From a checkpoint of a small image classifier: muon at rate 0.0022.
Rows from block 6, named by matrix and row number. Rows with one number belong to one neuron. Each number is 128 + 24 x the weight over its row's rms, rounded and kept within 0 to 255. All counts start at 0. Numbers have three digits each. After the name is the row's rms in percent of the matrix's.
# fc1: MLP up (model.blocks.6.mlp.fc1.weight, 320x160), inputs 80-159
# fc2: MLP down (model.blocks.6.mlp.fc2.weight, 160x320, transposed), outputs 80-159
fc1.247 106:148101086130098050128128128128128128128172115103098150067112128138128128128128128157153219153128145162119148128128121100128128128190120128128151094128128128169146164128130128128146128128128145134128202168128128128103128151111117121169128074
fc2.247 109:116103122128142128151128128175128128133089128040128147090164128144128139128087128180171140100128128128128128072124159128067128128128145128128154046167128177130121128128085128052099115128182128100128141128128128128128128119128128128128128128
fc1.249 113:128165128122148072128128128128129128128150139128093128128128128128128128128128142128109128112077128128131153128128128126134128128128128112128174130120128216142128128101159128105125116128148128119097128128158096128118098128128128128107176108
fc2.249 112:128128104105142128051128169109128092128128136128128137085140087088091128128128128111128118136146097142081123128106128086084115128128128128125083109108164082128132128128128128143136128122128083111128116128068128163127128137114128128135128128
fc1.250 111:107107128105138109064128144128119128163128128109128128063078197111128128128128128128128128149128111117128128128128128128128127128145125128128154128128128109128166084128140128121128134128156137122128128128151153128102145128140086092128128114
fc2.250 118:049128133191115128127116120128092128128128128106128128117128172128128128073125128128128130118128128128095128128155128138130154163128128128128129168083128128128128128174141174095128158128106187184128108128144048133143137168145117128134148128
fc1.251 078:128128128128128128114128128128065105136128117128067128104088128128166128169140116128143190128128115115128095142128135100128128128128134128128108128128128111128149148128074128110128012128115128128031079128128128143128118115119141142128113128
fc2.251 090:156103128128139128086128136128128128128144128128128137128128128142128109173211127142128128131128128128138128178105128128097150150078116128214125163128153128128128128147155084219137128128128125151128180138128128102128128128128153128123128128
fc1.252 081:128128128155128051128209128063128085128095128132128170128128185130026128128221128125128162128128128128128116119128128072128135212128128128128070128176128128128128154128128128128112177096094128128128128142128128109128158164128128128161095110
fc2.252 077:109071128110120130188128128128128128183134109063140128122128128128128128128128100128128128102148087128152128168128128132128128128128128128128078128128159128128069128128128128105128136143155128082114128071126128128127141135166128128162128164
fc1.253 097:128128128076128143106128161128163128120128128100152128110128128128128158128128128128128173128128144130135127074128128128106128128167022144121124158134128159186148119131128173128128128128128085129128052146114128115090128128128128128166128132
fc2.253 104:128128071128143150128128108087114184173128128128153128078128094121183128172143128106116128128084135146128128140099106128128128182128128147163201128128109089128128123128097185173094037160130128176128082126163128151096170128129130128122128108
fc1.254 090:128042128128128135038140128128128112063095128142090128128128149128128143128122142128128128143117128128149116187128134128128082128149141128128128128128128128116128158128128128128128131128128128121128100128154128128128129128163128182128100131
fc2.254 093:128128128128128138142128128128190144186100167128128128128164128106128109128142128165128095116130128128128128128128121128128128128128128132115123128097128171171131128109128128128128128128067126128128174128084231138128128128128128171128072083
fc1.256 114:135128128128128128128128128128128146153181128072101128128100128128128092100128175128131054086128128128134095091128136128128128118101122162128128128146152078128157152128122128145210148088128127156137128128128128128109128128128172128128104128
fc2.256 096:128128128128128098133128139101128114128128128128128128088128147095128166128128154128159139039097128128128128190126120128148128128128086103132086199128128089128086128092070142128164147128120128146128128146162170128094061142128128128108095151
fc1.257 088:128192179105120103128128128128163128110128128168102067109072125128128128088106110204128128128128128128153128049129128128128131142122128107102139128141128174173116128107122128161201128128128121128128128128128183128084072128128128120128128109
fc2.257 097:128128128149134114128128115114128149072128128128128171146128128128128128128103128128128128128133123128128128110128128128157160089125066128128105190128128128128128123128128109128128154087128146055128160133135096140093128176128128128163161093
fc1.258 077:128128128128128138094136124125128128109128148128070017104143196128071104163128128128126166128153128128128119128128139128128161128128128138106136105168101171105151128128128156128128128087128128132070128135128128128152154128128128128128128128
fc2.258 084:128134128128128103226117117178128128133164128109128130122125130128095128128128125128128137166134128128091128128096128090128140108164209104136140128128146128128078131154072128101128128111130169069128110127167122128128134128136128132120128087
fc1.259 098:128131161103118096085128128120128128190126128060128128126128128128101122098128123160140128138128128134157128104128128124128128128140128141164136133128147128139120128128128128175128128128164158174128128128139134092128134128131138170128128128
fc2.259 115:098128128105139149175128128141133118128154128128152135128153128128127084124128153128148128085095128141118128128071128089186186194128128128117128094110128127123159128128163128159128085156105155137113128173128128128128128130151144177128139075
fc1.260 113:128140128119126068077100154128134128128135128057128100067128162128128128128128119123128144101141100173128119108128128127177128104128128128107128167128215128154128096128074164128176128128128074128128128128128137126108104111128128117128081128
fc2.260 132:112125112128128128128128178110124194128128128078128146128092128128118128128128146134144128112128144128128128115128128128128070133128118094128127128128061128143139128128129083128119143128097090096183135128185128128131128128150128128091128128
fc1.261 102:114190147120128077128109128128128128136128137142136080077162125101134144128093129128128128128128128107116131132128172145128129128128128149128128155135121128128147117128125128182188128128128128075145139139200148128134128128128124128127128111
fc2.261 084:128128113128187124121112138100166128128128147128128185128125128128128128153128135129128128128128112163128128156128128087155122128128128128128077103128115128041128147113117128108084128128128083128128108127128128128128128177128191128128139128
fc1.262 127:128164074128128112096128124128128142128128112091128171107128128156132128128132128128139095128153122140182128121082128089128137145101128128089107128128129072135125142137128118128151128117128128128111128139103135128128077098172177131128122128
fc2.262 109:126126090128233128128194128128201122128118128136128142128128128128170129128128128128131128072067147094098128128108110128128128128128118121085128128128128128096128166034128097128078149151128128113128128071157085145128111128174108128128061128
fc1.263 096:128121128128094083128128070081128127128255132128076161140128198097128128128128128159118128128128128128128128106128128128128111128098090128128120076128130128096137161130128128128129174094128128128128134156128128108128099149111128128109128128
fc2.263 088:128128128128128128124013141128144128128128120128128128128128128128128128178138128128128128128128128173128119128128197128128176128128162128128128131101105119128073128038128068128128128128128128128044128066128079179128128128128128128128170128
fc1.264 103:117155134128110128100099128128120134128143242137128097133141128118132128133128110128136149128197128139162128082116115095128097173180128128134128128140083128109128146143128128090095190108120139128125128153128128128128128128128096128128120157
fc2.264 108:152118144128128133143132162147128152128171128166128087128222136185151087128128150119084124102166128136128128128128128128074128063128128138038151106128187119125128128127128144128136131123128145128128128119128128118128141128128088128133147128
fc1.265 088:098091098128108131092181125128128120128128116107133096119128128092139110119128128128240128128128128149111128168128128130104128150166103163131078087072149128121128117128128128128093128126121128128136128128128050128117102135149128128157128128
fc2.265 102:108128139128128120155147118128128128128166128128128135128141031154159128128128174123128128080128083103128144128128128160128151174167093179155128128128128181135128101114148173066130102153128125080128128075070128128128128163125100136128128128
fc1.267 093:136128086128123177091128128084128128128097078068128117128128128128128128128113101168166078057128134128154155133128151128128128128128128085128128195128128150112128159181115128101161102092170126157128128115074128163128128128128149128128128154
fc2.267 093:128139106128079198128083152128155128171128133128128128128128096056128092157128165128130128128128128112128128128120095128128128128109158128165099128128135120099135120128128128128080128142128115113077180128128126145128128128213122111128128138
fc1.268 080:128128116112128105128116128128095128134128149123128122128044084184128115128130128142115128126139178128213128091128128147121139128128139128110128128128128128083106160128128202128128128128128128128128128123128157128128128109128128128054059128
fc2.268 090:128132128128128128154128143112128128140128143119086121128144076163128128128128118124107128128128113048144101128128128128143128128145111106107151128113136178185128128095128128128137172154128140194112128075128128128128128128128093084128066128
fc1.269 097:128128080128175128128128128107183128128128128064065128128128136098128113097128069128181150133128096128140172128128118128128128174148128020150083128128145132128128123128143128128163180125128130128123128128139128079128128128132144091110128127
fc2.269 096:109099168136152128128128128123128111128128128113195128118113132201077107128118110128128128128128126089128128128128130122108128128128125128128075096128128064128128128138128128032155103109114115140128128118128046128087161135128111106137128128
fc1.270 081:128128128128194128128128128112152128187083128128128128128186130128128128083128128128128128128128128140102091128154155128128125066098128128156102128131088128128128128128128134120136128128128104115145135173185102153103169128128128128128137078
fc2.270 089:130125136128128128126128160124065173149128128128128119076128106129128176107074128128106128128128166132128122112128157128152130128167128166129128128128192092170109128127131128128172091128103128106198090128128100136178128177128159128190115128
fc1.271 099:132118128146128128128128123128128128128128128140045128128128128128128128128128128128128128128128093134128128127139128128082128178128170117128128180128146128128128128122128084128152128107113163113128128160128117128126148082128128128107123128
fc2.271 082:182128128128173128128106128128128194128043125128219128128128083128177141128128120180135186128128128128100128128105128128128128136116162128128128128128145107113079128128128020128145085128128128142128128128128128129128095128128119128165173119
fc1.272 096:128206128128128128108183128137128173128128128125128089119137128128072108128128205128182128128128124159110128128111128121170180139109128104128128104128128095128110094123144128128132134099092128128128128140123102128128128158117100119128122128
fc2.272 101:128128128128128128128165128128102165128128128128131137129128042121114138128215114077128131086148128128159124129128128128128128109160128137162128114184128148180128089084128146128128128128141128128128197128128148128128140128128148136115128156
fc1.273 079:083128145128123065128128094177154128217153134072128128100128174128072128128128071123128128160128128079153078084128128131128128132128128128128128128128128147128128042129137124085128128128128128128105128178128097128128152128074128128117128128
fc2.273 099:147128105128128128128128128128128128128128093128128152104128164141165128128128163177128161085128128128128074160173128122128107132128128123128128143128065046217140128128112128128147100128121135128128128128092128128133128144153128144131153128
fc1.274 086:081197128128128128128164128128131122146128140171110128119105125128128128125128091102128128138163167131128141128128128150128212128128128128092151166128128128128128109127128128128128205085128117128139187128132128137128123128128128051114128128
fc2.274 095:148128153128128106154099128143128128127128119207128194128141128128136128112163128128140115128088128128201128128098100130099128128082128153128172200110137097145124126187128128159128128167128128166128128128127128128173106112128151128114134128
fc1.275 145:128196156103143132132168100128128061147106128159138168124128140128128128154160128085128127128128114112128110111100162115138141128107135077128102128117128147128090115083031128127128160147128128128128128133128136120119118128090128098128145128
fc2.275 132:160128128128128128127128128128150128154128128096113128075128071128079164132128128150128147085128152080128128128127128128128089080128128087035137083073128114126165109128092142128094128128128145112128159128126128128067128110097177139191146122
fc1.276 099:064105128128122128131151142142206057061138138128128193128128119100147128128128128128128079128128128128128128086097132148113159128128039120128117147128128128122128122115146115169121158128160128096178128128128135146128128128127132128128128128
fc2.276 098:104132128130135140126128128128092128128128064130024155128088169128108128203142128128119128125105092128128128084103159133065136128128139128133075128146128140128124126128106180100169073128128142110128128128128134128097128098100128128128148125
fc1.277 132:128128165127128128056181114128140128163128106155128070128143155117128128125128128128147105128106128128128069100128128143115165128128169103128069128160128124097077110128112139119169191128128094128169128128128128118143157141082147128128128128
fc2.277 102:128096128111128128132128128128114075120244126128113128077112128109128088128128128128128128096148092143094128114081145128128128120128152128140128128080147134131156106128093128128143128128100128128166156177128110108160128128128128128128174080
fc1.278 089:118128128111125128092128128089081161128127139128128128095128128145128128162028123134164110147109128128162128128128128112128128139058078192091141128146128128131115128131128128116128153200134097165123141128071128128128086128118156128128128130
fc2.278 088:145128128128112128063181128175128127128128098128116128128128128138107106128097211128128104128128128120128120128128120108128128128128085147144128126128107186191128141144128128128063128067192103128128092059129150128128128128130128112128119128
fc1.279 118:151137088128128110151128128128063128162109128102128105128099125128128128128108128128125131124128120174140128128135174157128128136116157114128128128128145128128159145137128128097143104086128128109118158142151099157132104123077128128128128128
fc2.279 112:122128097128128123161171128128072128104128093108109100128128128103094172128092109081109085128128097128128128128120207114085128128128128128130098140146171170138128138122128128128128128128143153140178128128102128128128125058128185108076128127
fc1.280 078:128157128110078128128143087128087112161108128152093096128104068128128128142128128128137128128128128127128188113128128128128128113128128167128128168128128128128128128102128130150107128060092091151128077134107126106128172069215168143128128110
fc2.280 071:146128092135128149128128128063124128128081128128128128128111165128118098128085128167128100128128128091128175128128204138128125120128110128128135128128146134128128128182128087179128128128128110128110128128090128110128103131133098128128128128
fc1.281 114:128128128073081136117186106090128128127121128128129128128110158128071128128143128139077130128128130128149128128108128128143128130128131115128128128103128162128128128113079128135097141128128128150128104106128095128103110128075128128169128128
fc2.281 119:166152128144143128128128128128093148128128194123146128150128128128191128128128128128099143128128128128128128131128132124088128128128133128107192128128128102128113128128127096128128128138118128128125068115128128128126156088128128128149128128
fc1.282 098:096091160128151168128165128128128104128128115139128128078081128151156128100128088128128133135128128168128070113042128128097128128128125128200128105123182156128128163094128138128115136128128128106128088128106128111144128133128152128128172101
fc2.282 090:128128128093128133071174059128128128157126128134167128128134128128128128128172128128150128156128128128142101082147128089146126162128128128128128115174128128128099128128128128128128128128128165128044132148154128128151143128098130128119128128
fc1.283 100:119128109111128115128083128162070128149128124128103135120135162107163131128154108128128128154128141128143118128128129153144183128136128108129081153083128128128118116128128117094141114128135143141123070128128128154141128116110141128145128128
fc2.283 108:135160128125194075160162128152128128128132128128128128155118128161132116128128141129128128128089128121049069116021128153131074158128128181147142088128128128128128128128085128148155128095149128150135169128128128128128148128128128141128128148
fc1.284 095:128147128128148128116151128128128128128128128128126208141102133128128128128086128128128125132128111123147155134128128110121128128128111107164128131128128122114128169138128142182128152128128128128136109118128093151128128128128091128173128139
fc2.284 099:128128131173128128128128128170126128110187118113100128148117128128128128128119122128128133128137128128128128128128128075174141153131156128128128128150128128128128128128162128187128099145171097128132128128125104090128128054128156128114128128
fc1.285 111:128128158128127093128125128188136137098124107097096137141143151128128202128136090128128161128119109128128104113128135128128163128132128128081128172128128128125128081128128128099119128128128128128072064182128128131128128128128102148126165128
fc2.285 112:111128103125128128101128157163128128128125110128173128078128128128235128128128128098128103103185128128128196128121128128128168128169086102140123128128128151128086115128128128128136128128153128111128112128128128184128201149108128128128128128
fc1.286 089:073187128128107128128048096128128174128111128086128085123128128128128128128128128138128128128128128128152128111128128162101128128128126128128079089128128173128128166128128091063128167057152128128128155128120128128106084096107128138087128128
fc2.286 093:128129145128128128155125172149128141128128135128098128128128128117128103105080128128140128110128155128133154128128138076128156157128128128128128213128161128095084169107115128082128130127128152128128128101128073180112128047128083165113110128
fc1.287 095:128112136086128114058128106128128076128128128064126118128128128128159128159128128102128128128100128118128128128116177128128128128093071122128186166129128128195128131083139128152128141128128128128139128128128058128105163128146128128128154128
fc2.287 096:155128089133128128099083142128148128071128123093140128128128128099128128128128128128128163128132128128119049130128117128097133128128172128128180096128066128128128139128131128128146128187084156140148128167092206128132159148128162127128096151