config.toml
horizontal_flip = true
targets = ["family"]
isotropic = false
depths = [5, 5, 5]
adamw_lr_other_params = 0.00085
batch_size = 64
lr_schedule = "wsd"
Rows from block 2, named by matrix and row number. Each number is 128 + 24 x the weight over its row's rms, rounded and kept within 0 to 255. All counts start at 0. After the name is the row's rms in percent of the matrix's.
# f: depthwise 5x5 conv (model.blocks.2.mixer.f.weight, 80x1x5x5, trained with AdamW), a 5x5 kernel
f.0 105 [125 131 118 121 128 119 125 107  95 128 134 177 219 160 126 123 111 124 138 110 134 127 125 125 130]
f.1 088 [138 158 118 125 140 149 158 127 102 131 108  84  82  80  98 138 122 153 162 138 146 137 119 148 151]
f.2 079 [130  93 144 132 141 175 136  87 166 131 172 135 103 135 120 150 129 173  97 117 121 120 107 148 141]
f.3 095 [133 127 141 130 121 132  91  90 136 140 165 108  55 122 151 154 164  97 112 126 129 129 144 125 133]
f.4 115 [115 126 105 147 122 136 136  87 134 134 166 159  67 101 111 141 173  91 136 122 133 147 118 127 119]
f.5 113 [125 138 122 131 127 139 138  82 128 135 135 159  42 114 129 134 171 100 114 131 132 143 128 135 128]
f.6 091 [127 122 112 128 146 130 156 119 107 130 167 176  80  80 111 138 160 121 101 113 143 155 146 138 144]
f.7 091 [119 127 119 132 114 105 160 200 154 121  83 151 167 122  91 129 121 125 108 127 132 116 112 114 132]
f.8 088 [ 82 137 116 100 106 115 154 189 161 121 111 152 167 156 118 134 143 134 131 119 126  95 113 131 136]
f.9 105 [149 119 106 129 131 157 122  75  98 132 151 106 114 149 162 143  74  82 132 133 145 130 111 133 130]
f.10 091 [149 134 113 111 140 105  96 161 120 127  82 134 170 171 139 111 140 156  92  87 149 129 128 133 123]
f.11 072 [115 112 113 147 114 154  96 135 134 104 165 156 114 113 108 136 180 170 147 136  88  99 141 126 108]
f.12 090 [127 125  99 118 129 158 182 140 138 128 144 151 127  83 102  98  88 152 125 155 110 104 140 157 142]
f.13 108 [122 101 130 129 128 135  97 167 171 111 145  91 166 170 140 107  82 113 106 119 139 138 144 127 128]
f.14 092 [125 126 132 154 141 134 134 170 190 173  96 103  98 131 122 135 123  90 104 115 149 124 123 112 111]
f.15 086 [130 139 129 135 147 147  95 141 116 142  98  79  87 186 165 115 136 152 116 125 161 136 137 124 127]
f.16 089 [133 128 133  96 124 125 171 168 112 123 107 132 205  91 123 118  95 139 131 123 129 115 145 132 117]
f.17 085 [120 137 160 139 121 105  73 131 121 127 131 126 180 162 136 108  68 132 135 112 125 122 152 152 128]
f.18 113 [137 145 124 140 133 164 119 137 123 126 123  55  99 122 110 121  86 160 169 133 124 129 160 140 125]
f.19 091 [126 131 138 120 123 139 123 109 161 142 167 107  72 183 155 155 125 104 167 136 125 128 152 129 133]
f.20 093 [124 120 118 138 120 129 106  77 121 174 107 149 136 158 124 102 168 177 132 113 133 146 137  97 100]
f.21 101 [121 132 150 121 117 109 115 182 146 104 120  94 143 181 149 151 131  74  97 136 126 139 117 127 127]
f.22 078 [133 141 125 129 120  95  93 108 153 125 114  86 102 121 146 126 153 189  90 105 125 155 149 134 113]
f.23 107 [121 113 130 123 128 128 149 114 137 120 134  91 179  82 152 139 159  73 176 115 132 124 120 134 127]
f.24 099 [133 123 123 127 131 138 128  91  97 124 110 121 217 134 133 115 101 155 167 131 141 119 126 120 126]
f.25 101 [116 131 129 131 124 118 172 159 131 140 149 149  86  91 129 140 114  56  97 128 123 120 141 140 141]
f.26 135 [124 130 131 118 130 119 151 124 133 122 127  68 186 110 140 126 170  71 159 119 135 127 122 131 123]
f.27 102 [124 121 151 150 100 120  84 156 180 151 129 135  84 108 128 137 157  98  87 141 136 126 140 125 113]
f.28 114 [126 126 141 128 130 122 142 145  91 122 115 138 191 129 119 106  69 179 133 128 114 102 152 128 128]
f.29 107 [118 136 132 117 119 137 125  92  99 157 114  84  82 173 162 135  98 124 156 145 134 147 158 127 117]
f.30 075 [124 128 143 127 117 140 135 181  86 107 155 153 185 123 102  94 115 132 156 150 132 114 135 146 147]
f.31 090 [127 128 139 152 149 117 112  95  86 110  97  78 100  84 111  96  90 141 129 129 127 116 145 134 116]
f.32 092 [137 135 125 107 130 115 138 166 149 138  99 126  67 158 140 127 109 104 192 111 122 131 146 129 111]
f.33 122 [129 146 109 131 130 135 157  83 116 130 133 175  75  91 134 146 171  94 131 135 128 153 113 133 127]
f.34 133 [132 123 126 126 132 133 158  93 126 131 144 178  41 125 137 131 110 105 149 123 126 124 146 123 135]
f.35 108 [132 120 133 144 128 147 119  78 145 131 165 135  57 100 124 140 180 145 125 129 122 143 137 124 129]
f.36 122 [124 107 118 149 134 141 103  69 138 158 153 156 100  84 106 123 169 157 102 127 118 137 130 139 135]
f.37 099 [124 130 128 135 129 142 142 136 114 146 124 139  75  70  94 122 165 186 154 143 119 122 115 123 127]
f.38 117 [114 115 150 134 118  88 116 189 164 122 146 140  90 112 132 159 132  77 108 132 127 140 137 118 133]
f.39 118 [129 121 148 126 119 104 159 178 150 100 147 124  94 110 149 133  85  75 119 149 120 124 160 135 120]
f.40 119 [123 151 113 126 135 148 107  89 130 133 117  65 143 182 126 112 115 182 129 116 130 146 131 119 128]
f.41 088 [125 131 130 128 124  97  89 142 166 124 110  65 163 161 158 137 127 101  98 124 126 153 119 137 114]
f.42 091 [121 115 124 155 138 124 104  71 155 122 152 107  57 151 124 137 141 104 151 119 138 139 113 142 136]
f.43 100 [130 130 120 137 135  98 108 136 125 119  81 107 204 137 138  92 113 162 127 135 136 103 111 127 149]
f.44 096 [137 125 141 132 122 116 100  86  90 105 146 138 190 179 160 119 108 101 117 116 139 128 126 133 129]
f.45 093 [123 112 133 122 117 117 161 143 130 145 126 163 116 164 147 160 126  63 131 141 137  94  82 108 123]
f.46 073 [132 138 123 101 118 134 166 136  80 122 131 143 167 180 120 105 105 132 181 139 122  97 120 130 129]
f.47 092 [143 122 114 120 119 144 143 115  96 122 165 179 132 171 135 115  89 121 170 144 106 102  98 137 112]
f.48 099 [135 140 169 109 131 110  91 101 112 121 123  75 138 117 114 130 101 176 172 115 113 101 132 134 133]
f.49 102 [117 132 127 140 123 152 147 153 119 119 130  85  77  77 133 107 122  93 160 135 138 136 171 150 133]
f.50 089 [147 128 108 114 139 126 125 130 124 101  80  87 151 166 155 123  88 143 177 163 140 132 115 132 127]
f.51 105 [128 147 147 113 117 137 154 153 133 123 127  97  68 118 134 127  79 111 182 134 129 117 135 164 122]
f.52 097 [129 125 148 136 132 128 149 105  98 124 137 186 182 146 138 120  82  77 128 121 129 114 114 125 124]
f.53 074 [114 139 105 110 135 140  94  95  92 131 144 125  72 106 112 112 146  78  96 138 140 126 103 127 113]
f.54 109 [133 128 129 118 127 129 165 140 104 127 133 193 103 106 129 121 100  69 170 140 139 119 139 148 131]
f.55 087 [143 115  96 108 126 125 151  95  88 101 143 169 117  87 102 141 141 177 133 140 118 142 153 130 145]
f.56 080 [108 116 144 117 115 151 186 146 161 142 165 171 139 171 116 163 150 136 132 118 142 135 136 115 122]
f.57 102 [131 131 131 121 141 140 136 131  80 143 123 159 119  60 150 121 144 156  71 147 125 133 142 112 129]
f.58 102 [118 143 143 110 114 122 143 185 161 135  88  78 158 141 158 129  97  95 133 134 125 139 114 124 131]
f.59 078 [153 131 135 110 142  93 104 155 128 138  81  81 115 147 154 134  80  89 150 136 141 145 126 129 136]
f.60 080 [105 123 115 144  99 124 164 155  99 124 133 181 148  61 137 141 114 130 121 124 100 122 141 120 108]
f.61 116 [122 122 135 128 125 124 167 145 129 122 168 177  68  88 122 143 147  84 115 137 124 128 125 143 124]
f.62 126 [155 109 122 143 128 164  86 109 136 136 166  63 111 138 130 154  86 125 135 135 148 105 128 132 128]
f.63 100 [127 141 157 131 128 122 140 187 159 133 109 140 187 175 135 119 142 151 145 155 133 133 135 151 120]
f.64 090 [128 142 124 138 123 132 157 130 136 128 133 102  55  66 130 133 111  90 130 127 128 134 159 149 138]
f.65 090 [124  99 129 123 139  89 133 150 110 131 116 187 168 147 112 123 146  97  84 107 138 106 102 115 133]
f.66 131 [133 123 137 104 121 128 138 169 129  96 117 128 188 183 141 115  84 137 152 132 122 110 100 126 128]
f.67 080 [146 138 113 144 111 121 179 118 117 117 130 165 116 143 121  86 149 130 171 112  95 140  79 148 139]
f.68 096 [120 125 135 130 127 114 134 138 124 110 142 197 195 149 124 114 128  97  83 116 118 128 119 124 136]
f.69 107 [122 118 116 134 129 126 155 118 123 129 121 110 222  71 132 116 145 116 136 123 127 130 126 123 125]
f.70 111 [130 111 137 130 127 126 146 181  91 125  98  76 128 165 132 158 140  88 165 116 128 123 128 130 144]
f.71 116 [119 125 145 119 124 115 106 158 159 140 143  90  75 169 134 151 177  90 113 125 113 136 128 119 131]
f.72 085 [125 110 115 146 122 105  77  84 105 125 160 156 185 162 136 149 121 114 114 131 118 123 106 140 124]
f.73 120 [121 116 125 121 126 100 148 139 130 117  96 211 121 103 118 116 184 126 106 135 128 128 117 137 121]
f.74 086 [138 150 118 126 111 160 176 109 148 164 142 112  94 164 130 153 163 152 164 133 124 146  99 128 143]
f.75 082 [140 117 109 129 153 149  93  89 149 134 175 104  80 145 130 170 142  97 131 121 131 157 120 114 132]
f.76 079 [148 114 136 155 155 117  79 103 154 141 151 136  74  99 114 116 144 148 103 154 112 158 147 130 134]
f.77 121 [131 131 141 123 121 109  86 158 177 132 143  97  81 144 149 153 176 112  94 128 121 132 141 133 129]
f.78 127 [134 138 106 125 129 149  82  88 139 133 104 104 178 166 119 109 158 169 100 109 126 133 120 120 138]
f.79 089 [131 122 122 103 132 132 106 149 111 147 148  72 116 190 145 139  91 103 160 117 127  98 126 138 124]